A small image VQ-VAE, trained from scratch.
Model: 32-pixel images, encoder depths [2, 4, 4], decoder norm instancenorm.
Training: 5600 steps, batches of 128.
Data: 203450 training examples, 3.5 epochs.
Rows from block 0 of the decoder of a small image VQ-VAE, named by matrix and row number. Rows with one number belong to one channel. Each number is 128 + 32 x the weight over its row's rms, rounded and kept within 0 to 255. All counts start at 0.
After each channel's rows are labels from the 100 images, of 14976, where the channel reaches its highest value: "patch colour" is the nearest of a few named colours to the mean colour under the peak. Only what is clearly more common there than usual is listed. The data: regions of photos with short descriptions (Visual Genome).
# convs0: first 3x3 conv (decoder.mid.0.convs.0.weight, 128x128x3x3, each kernel summed), inputs 0-63
# convs1: second 3x3 conv (decoder.mid.0.convs.1.weight, 128x128x3x3, transposed, each kernel summed), outputs 0-63

convs0.93 [136 141  82 127  32  37 104 144  59 119 113 144 155  93 153 122  57  70 148 106 113 102 143 160 110  99 165 125  79 106 175 138 129 119 135 118 144 116 154 140  94 120  92 136 133 130 159 106  80 137 134  73 128 135 132 140  55 141 125 138  89 128 123 121]
convs1.93 [153 122 123 153  99 134 188 163 138 141 176 102 126 161 212 144 126 123 107  49 125 159 113 134 136 103  96 178 111 189 115 173  93 141 151 100 123 138 137  98 121 152 168 116 126 141  36 149 120 109 133  70 146 135 110 154 151 111 123 140 128 137 136 125]
patch colour: pink

convs0.70 [ 98 105 127 129 132  92 143 127 138 109  88  76  82 143 158  76 153  83 114 122 128 140 145 181 135 118  87  78 120  58 117 137 160 118 176  98 108 125 105  94  62 143 158 139 121  85 150 129 142 114 157  59  93 118 146 100  46 116 169 154  91  67 108 156]
convs1.70 [103 136 167 137 148 118 162  87 136  91 128 125  77  83 146 137 109  96 142  76 212 119 146 105 121 100  74 133 109 166 148  90  98 141 128 164 143 104 135 159  53 135 128 160  73  99 145 119 139  86 109 103 102 154 138 108 161 152 115 112 118  67  69  82]
patch colour: black

convs0.124 [128 161 133  99  99 117 118 122 115 112  82  99  97 131 107 126 168 115 127 112  64  74  67 143 141 120 171 152  51  57 145 118 120  92  58 119  86 147 125 163  93  94 151 133 122  96  99  69 117 125 136 125 153 111 119 145 110 185 185 148 181 109  52 120]
convs1.124 [136 175 106 109 132 112 154 130 131 134 134 119 139 140 155 116 113 127 140 101 123 135 123 103 124 150  76 145 161 202 119 133 149 194 180 150 157 151 100 161 128 158 152 108 136 176 132  86 169  89 153  70 167 169 100  80 169  94  78 127  85 126 108 118]
patch colour: pink

convs0.100 [149  78 130 138  90  86 120 113 196 130 104 128  63 124 166 113 111  87 135  99 111  73  91  98 105 140 138 161  90 149  74 149 135 114 168 158 115 119  90 120 158  83 119 134 103 105  96  91  94  45  80 149 153 142 137 173 166 116  85 110 148  93  99  75]
convs1.100 [182  89 156 113 161 174  47  84 121  86 182 125 121  73 120 143  99  80  85  65  85 112 159  70 171 122 127 127 150 157 106 180 109 148  90 156 171  95 147 117 101 198 118 126 135  72 108  59 146 143  95  98 115 182 129 140 166 166 127 140 131 130 107  79]
patch colour: black

convs0.58 [ 99 107 171 122 130 142 148  83 131  88 137 107 154 122 111 133  69  97 118 122 106 113 147 183  91  61  85  82 108  94 111 171 110  75 155 129 120  86  92 147  88  87 107 111  97  83 136 139 105 165  93  81  69 100 130 109 121  84 148 140 115 129  98 121]
convs1.58 [ 81 144 164 167 121 119 144 123 131 127 189 110 108  63 123 118 130 129 132 132 105  99 106 104 149 116 160 179  88 138 142 167 104 144 105 110  80 141 121 165 115  98 142 129 127 162 124  83 159 124 118 106  59 112 138 152 146 119 116 116 123 108 130 173]
patch colour: black

convs0.81 [171 133 104 159  81 150  49 168 112 128 128 150 114 132 111 100  92 142 143  81 146 126 162 139 100  63 124 107  76  78 109 142  68 105  72 117  79 159 135 131 114 134 133  96 110 142 103 142 115 166  87  76 134 114 107  97  56  94 136 113  59 149 139  81]
convs1.81 [189 147 148 148 142 153 154  90 109 110 143 128 129  97 140 163 181  80  93 144 110 151  73 139  89 122 144 147 114 195 132 154 129 136  95 159 179  95 166 123 110 112 107 117 174 107 154 184 155 163 106 138 133 119 210 156 167 125 200 119 114 131  89  98]
patch colour: brown

convs0.20 [126 129 148 107  41 170  99  77 129  94 155  86 123 149 117 145 142 135  98 121 195  75 119 135 125 142 138 114 155 128 184 156 148 134  97 180 159 182 124 123 178 159 107 125 101 104 136 172  78  65 115  74 107 105 181 104  82 104 136  78  95  78 136 136]
convs1.20 [151 149 201 112  69 112 115 135 144 116 133 186 158  91 130 186 129 220  98 107 158  91 167 133 146 178 102 119  98  63 119 169 139 167  86 123 141 103 139 123 180 146 109  99  78 149  90 157 108  93 107 130 156 141  98 170 168 120  74 184 153  95 101 107]
patch colour: black

convs0.91 [132  96 129 122 118 169 103 128 106 132 167 118  91 100 102 126  69  94 134 108  86  99  41  84  66 158 140 140 152 141 116 124 127 150 118 135 127  73 105 117 140 159  78 106 150 108 125 125  59  68 120 129 133  95 132 135  92 108  89  53  67 128 156  77]
convs1.91 [151 115 105  54 108 145  84 183 157 111 119 107 124 117 106 112 154 121 178 100 111 161  98 130 157 109 136 200 124 158 129 165 179 148 129 145 163 116  89  99 107 142 157 112 149 136 179 146 115 116 126 174 109 182 135 190 131 120 136 105 206 112  65  77]
patch colour: white

convs0.59 [148 128 136  95  50 125  86 161 109 192  64 153 140 122 119  63 111 166 152 103  79  79 156 146  99 139  75 150 134 120 118  78 137 130 116 101  99 157 105 131 108  67 155 102  85  19 133 117 119 177 159 138 108 155 147  69 111 131 153  96  61 139 108  99]
convs1.59 [123 141 107 106 129  50 139 116 132  81 149 148 117 130  94  94 156 150 123 134 143 161  62 132 136  93 139 141 118 125 169 107 131  80 176 175 117 122 147 141 131 152 125 124 178 145 131 123 125  57 147 128 128 186 136  98  89 121 110  52 113 103 157 116]
patch colour: brown