config.toml
train_examples = 203450
encoder_norm = "batchnorm"
encoder_widths = [160, 320, 640]
latent_channels = 32
codebook_size = 1024
init = "torch_default"
epochs = 3.5
Rows from block 5 of the encoder of a small image VQ-VAE, named by matrix and row number. Rows with one number belong to one channel. Each number is 128 + 32 x the weight over its row's rms, rounded and kept within 0 to 255. All counts start at 0. Numbers have three digits each.
After each channel's rows are labels from the 100 images, of 14976, where the channel reaches its highest value: "patch colour" is the nearest of a few named colours to the mean colour under the peak. Only what is clearly more common there than usual is listed. The data: regions of photos with short descriptions (Visual Genome). In brackets: how many of the 100, against the usual share in percent.
# r30: branch 2 reduce pointwise conv (encoder.blocks.5.r3.0.weight, 80x320x1x1), inputs 0-63
# b30: branch 2 3x3 conv (encoder.blocks.5.b3.0.weight, 120x80x3x3, transposed, each kernel summed), outputs 0-59

r30.24:128153134080093132130150115123177188107151149112122155149122111152134182163155161161150123154107183130086136101103122186180140174138096091141103140118203155126129163103198175147183170189173132
b30.24:194183116123130081119129132114089106092173137150138118091196180109114140091091133163094099112167095059106133140195134125113108112146077082130150171089122107148148056083132149115122
patch colour: white (78 vs 5.4)

r30.1:121194075129109100149099157068110191114121112149152163173104104130130162076129124126178157185144088131137127115191149190224096122112138131170104097146127168186134108097159177181183123215129143
b30.1:186086099127109106153115177088110120132132150164155095127167173124127173143172147188115123069175123074106171139166140162098127150125095128172070121107129085170128139099133161117063
patch colour: white (99 vs 5.4)

r30.79:103124118108110122144093157126119125151151093067118063151101117045112159106163148108069126104159109112161125122111167183146155134150062112172144134132084109114074062100078081107081144147122149
b30.79:139140058105077127138171100061075121123078138116171132095106150098107103101154142105102165135124154127178073129152121162216105134093150094117100111078147107116145099146111084092139
patch colour: brown (69 vs 32.5)

r30.75:107107028120108102131147150116139118142129119096075145130132109140082093133090128073121195092097090136041085205151089074133136065013078132176055101088187112142155087119091133174104084101172078
b30.75:145054139139089095149134093170072068086068112125137085158116096105144119092104131132110182121114137145135126113132142130116097162110133132111088137139102111150168092138166160129074
patch colour: pink (51 vs 9.5)

r30.35:142135163083139170114132147150099173149145163168196121112111164131082137150149122182112126146112190118134128080220153160136143113137173132113074117130127075141215158143138090129187087196181137
b30.35:182082142154135170141116137129140160126123164153052172100130134137087106214111139150127128110131115087103125138237099138128161180132120139171172071151130131090114120053110128097147
patch colour: black (97 vs 11.7)

r30.13:122117125144179208153115075181146126137200143129088083125059145164158156112134152164094084087107101188171173167157114117168138136124188172133125120101080123117125097157106130124091152113076162
b30.13:128118155108135133134113136071140034100224128133130128119116098142068110177090103174117085162101097137144138145138055113181150078121066169085101048139139127078078113086078094094125
patch colour: black (91 vs 11.7)

r30.30:173099145119077084092100072131064149072078230084072144126149102080152100069121119147114132078108119059093088119117092196165087127136080107142165174148142169123135108113102089066157100094096104
b30.30:144084160144156115116113133103177134110165134075122054099178129137122134139062167153110131144134101077144084152162115133104137162131101066153142111066108131128166108143180182147135
patch colour: grey (76 vs 35.7)

r30.34:181098084161147063173117112153155126126136105116159141095047156097185061102119069094119105102114141134185097057124102141145075199157132193149104137144120123109174172142112096110103150116137136
b30.34:163162127081118133138128089083133092131165067075128109105123153116085135107133114162070074085146154119172135145069147085163146072098129146119101094106149151135153129152081130112086
patch colour: red (50 vs 0.7)

r30.48:120146116170078126125134099069159163190110144105128128110135128063169215087160121101114148112103173156153154142106182123100144110102116137169155096155154144116139128137114135144079129111184125
b30.48:142089178108109153106023103062121073120157145173072128114074097121113133159114043148153112142118163105102119154130061121142149077120125179142073081112144088137139136110068096087138
patch colour: black (56 vs 11.7)

r30.5:124139120123161126119086134145131172185124143155151098139097092160127149103094158104119105116154154088159092100164126107152110134123138103137112141183088129192137068168127135117176139130153139
b30.5:134089118139085147146084104079148123142075123092091142104120184117120131124143139130068138117112086143104093122184053155131107129088142107053178138153145072097138119115074108107127
patch colour: blue (28 vs 0.8)

r30.68:177171056101181134204073149174099082137185072110104131155098144093168124060149076103124154099142117152145163031128184111120121135109097096128120124183123111109113145153151100156123079129125204
b30.68:163150078126111096060082119107151177106118099083084126071112144171140111056117121124137133083071159148103052065069136144132153127126155097141161132135132115163180082159124116128127
patch colour: black (93 vs 11.7)

r30.37:094161130064168125164164088172142160096116144075102179145045131165156142149155140118169053206141142127121164124137158098106179133098122108139147125101182166180203202132148137144163109202121148
b30.37:193149120075125080164087158113103142108213175129157090120183162116107160109138136176108132148125117054108164135197160110107100133131066123136142139108108078165160156100147182097114
patch colour: white (93 vs 5.4)

r30.4:158123126134128147187137108157134085181122120147156103113130173165192151135141170174103096140108130142163144157154158156152108089135174127130078144184071115140101112164122129130153110148102078
b30.4:129037138160123148131082117094238145152095077100112172107150193121059054169131130090106057136136138129057105149170092092151160144134104144049116101122128108099106117101160086126130
patch colour: black (61 vs 11.7)

r30.56:134151093101136116125181049169074141160114115088155141158114130166117151137130126126074117110107055121105121177094184134156132119100129149109159059184154113139145140135110114105168144127095117
b30.56:130092157124125063088133109145148147141111130130123153160098041153165142109095221146102133146122106170120084118138072096125172205110184113086075127108115096135167145168108124080080
patch colour: blue (27 vs 0.8); cyan (27 vs 1)

r30.27:134107137142114177112190125121146124115116175092070147131107094092089100155100110143131115107112090078105118099082131124105136080057099124122158158107219182131095111098133124145093114112131139
b30.27:149092137123092183134108116148145171115105148090083125078090174154140150120092078114114140067142144158098160157149104128129071155070152144148061091075096164108128148135164122074128
patch colour: pink (27 vs 9.5)

r30.18:189169134176167124148075152026158114135163133162169126121128162072139137109125081106148120135134078091198145133200134079115112102124125173172165159068130123130103149164133138158157123099118179
b30.18:143161101112153099071052161085068114114164113118105154094105108158132104118115158109139115137063173135120132066148118131114123103109104125157198144147078093139185120102105125056141
patch colour: black (98 vs 11.7)

r30.8:121162091150135115148156132142105211101161167101131142142210128068115119144136115136171082167143125131101105122138097142175143087066062108138094152117150098140163138100149141137160119090140100
b30.8:182040101118087057100143127079110109131067150156117145130163099145131118202162089161075139038165096102107123123154106133174105131085079179153137094095156099125089129131089114107085
patch colour: white (60 vs 5.4)

r30.73:063117091140140081093224104118178153116067104120130161128104127192107103171103114115102088139126090116143094087129123072162157072104092116117037149144164138099141181068126129150131147131079089
b30.73:121156134073078103116142068173155130119106128110093113130123120177098119122077112065128073117152084102107143122125160136089100138115080121101129162050069118162138152151110153096136
patch colour: orange (27 vs 1.4)