Weights of a small image VQ-VAE: encoder depths [2, 4, 4], batches of 128.
Rows from block 6 of the encoder of a small image VQ-VAE, named by matrix and row number. Rows with one number belong to one channel. Each number is 500 + 50 x the weight over its row's rms, rounded and kept within 0 to 999. All counts start at 0. Numbers have three digits each.
After each channel's rows are labels from the 100 images, of 14976, where the channel reaches its highest value: "patch colour" is the nearest of a few named colours to the mean colour under the peak. Only what is clearly more common there than usual is listed. The data: regions of photos with short descriptions (Visual Genome).
# r30: branch 2 reduce pointwise conv (encoder.blocks.6.r3.0.weight, 160x320x1x1), inputs 107-213
# b30: branch 2 3x3 conv (encoder.blocks.6.b3.0.weight, 240x160x3x3, transposed, each kernel summed), outputs 120-239

r30.110:435566497458414454548466469424469478433579482501602420430446572531534414554540505513472556511535479499477480563470535494573534499446444583528434526469539385499469520491473384533462552555528428545460535429569445528473532496496531529490562414527538446494551486483522474445392631516511449497487514492455477592536525520497420
b30.110:425507441562449455532479569533557517485548571455526484504554489453560525581549494467542567533474473505502554493480447536531397527560547540411500475393527466432506525410581566481603535477504459438431481537502423514595432483474579464454485568542445464529511531463535572522533480451540441477495496511458495489530526504544439584561465511423490522475552398441585406
patch colour: pink

r30.73:582512575581532546483555466534460565367532471464493489595494447527468560422521592494499483389458511439503499481458397479519570508492539548527457434415587565555528538413426524482455479503467448515494447457435523483442521513513476584534472461524494458459561453548505497448558624435440503452486558389532503530520489438474517
b30.73:545485481472549532586552457590483540549503533453549449529472534549478558449501382565436543422496449541443544533506466534532419456510577497563514428449533561505478525508531504534452530553587524450433584516430520541469507577515582467468434512585527490456514537587488511581563508528533496561509416552480600491486661424561451520486510475594558543464479545457511388
patch colour: red

r30.67:576524477449578422411503522591362498392473560564471411535502543491518527553485502557486497583521545490539536469425543518578460464513511508426477501422547489582516486404387491443539495476538534486543463462511475451517503467428424461518412476545421542464472506459423554530603590551499528520470333456491529486501473526467480
b30.67:444583512547487474357546473488466464473494487441535467516498423477507564487521523466447544509487475521410523449548494501459628485525498521447450415560516532554567470431564458433553515446425511485419487411446539493526496503435443436506463467529573428427476506494498456456451490465457452519526415517416548517599540628565541421503507504559537492520527386459512445
patch colour: black

r30.139:515622505492474583503487452495483557573487489508506535447397499547455395495427611386510459522477547516475508578422532454578461494448511506534492513408485440378525466552507425474569558461439390468461473440524443475545530519419444517550538453395530498402541423513489502479573520527566496540453432462453502494567418539496503
b30.139:491526541517487428528440475570475458485480480518487429528519550556581445436501548497527541472551590480515533615616509486396464507486505419396557454483459487513515440543551548464510510499535408401503509507469487396482535510481608489514548509472474546477514488533441556409469485432477508488575601408428506459504465547513400434445478595563522462492431502567676499
patch colour: pink

r30.66:533579492491588420535511450470511553585469447477447538465464451561520553588429408521425500567523580598489533541471503476588491523497415574603524461423309396429494403529542505396504461520478401430586511536543512547512536444452482328536549515496544430457491559543481532520509426394486480518463484471440497517484521535504469
b30.66:453505544411478550451494525487561519546522427524429420491494528447452530542515507553481450441480499571497423482463423390561431527524504460596467475490359444446526502486510568511523490429482492534522562509513508493518496453450561549440509545313492486435531467573478521535514566504472489476513530406483528355477492458517455510477528404524478547498548462497650478
patch colour: blue

r30.16:499576475506522514332495622523475479449573544500539381513496473532466525573541596367564596398484547484473411458528536491538484523571527466458422427495532452509537499477538466515524613493499559537581622532475482501464395419371455498440411435467585542585535527456589494559556509532543507537458441532445547592426477482466529
b30.16:491443500469433387502445550540454493442460504448468557482436376549487482484472426440531511390485560555444469563544530473594512523533520463537455449607586538448544435535499459500580443544547493568465466545545468475474499467457444516534451534545429420579545487405465450462453585458509520498475472565462560504450446477608438441452438428500530421527523469517589593
patch colour: black

r30.123:590551433510552543520506564415538454499505446439457503470428607515458497512537502508534495367432544465453593482420450446561482509517464559465371538477450492442505551527555522534458462592613474466554487465459504544483490454415492437465503549479534475443538480509545463473541497418479469554492434458450475459425468540457519
b30.123:489532473423655542538521454525555599496514372486507477490466582469529471497529489532494514463527442552465427540442515365502468499513546453548521547470366424470463490456646543428505543433480490522414572433536466513466494453504527493437494405431435466487549506524433490503487506509448565527496563476500432500441381464492422530485475449439568531460497523500541491
patch colour: cyan; blue

r30.154:482558547514563437479465445592527484453455512527542484464368512558471550464443532454444516405567577495512500502555572502511551560574588496554431434471488503525483458450566468496435434491441475551424517458493585405470487535442509527439486565470524395413498499609362545381513408495415458468530463336431561545469491493485494
b30.154:483480434487589481499481462486451499507394523496469479492532530511494553512516512505532506407506508405562401472491527546474538511543480460541493416432504540494505436561479522537454567517488474518424421463474518466434583457505444473562564462476445558401538495524494485462530558435525489529410466468487471503560492515638537401509493497514584554553573558482467490
patch colour: black

r30.85:573516506543547472542518517431528523558534541450471556576423559511445510467537436518515410455547550548488526542524533464608550589512439494450430544509491574536513449486391483465548444502393518423532586516486499525471505526585578515475544538607424451523485423559509536537583600506549508534433567516512480495565488574462466
b30.85:492525483422518553469347441472469432520498629538546496481527453505496579541506510480467446529496456585443528466491514571558363538568440440542555505515563568529490441459517442534453507540453475513528513527562492491497527413508391480440584469556521559473532529444491559527553573527595468474516452473517479540569468586515587476475518481476510474447493479517452532
patch colour: black

r30.69:551550522520385527509484432551418515445523612466563471489461383546417428449510522493576512362464431439491481493519455499558498428500526573522529571427497517457467501423453497572534500578518410559325482563425459429532328540566425614566491546519444503390464423465527478592469418555447491544481469495517522484581523489488478
b30.69:467488451426517526491449491554433504422472509576493507397584529437551506547481590521485534455541543500444599499530465548475477594497443520473490537500439484460518515548450593530495482527491500514561460534520524561487408543459596505530544511493530612523518624575452414518503524476556441476548575456441446441492508397473487528545527508424420402555532457498584491
patch colour: grey

r30.18:496464468580536538554405556448559537543468505423626496442538484435525512449457584552532511520535415500483500566488518507376446442540503512475527512527545558481494479497539461539487479569475373468497390485457497527562488560485513508460500519432444491496571393513471508461459573534425470481448589495533541565533522408538507
b30.18:414515437486575517462566463538496446494440435480442496468628546522529388489558501553497434550440486380459531473513458570529503554477562653454426542473481503574525443466475506451527510480460494390500488482522564561494496514453617518530420434496452519534568407487380380473430479514506505482482511529517608443506573476442513532513584513503404591488501435514558466
patch colour: grey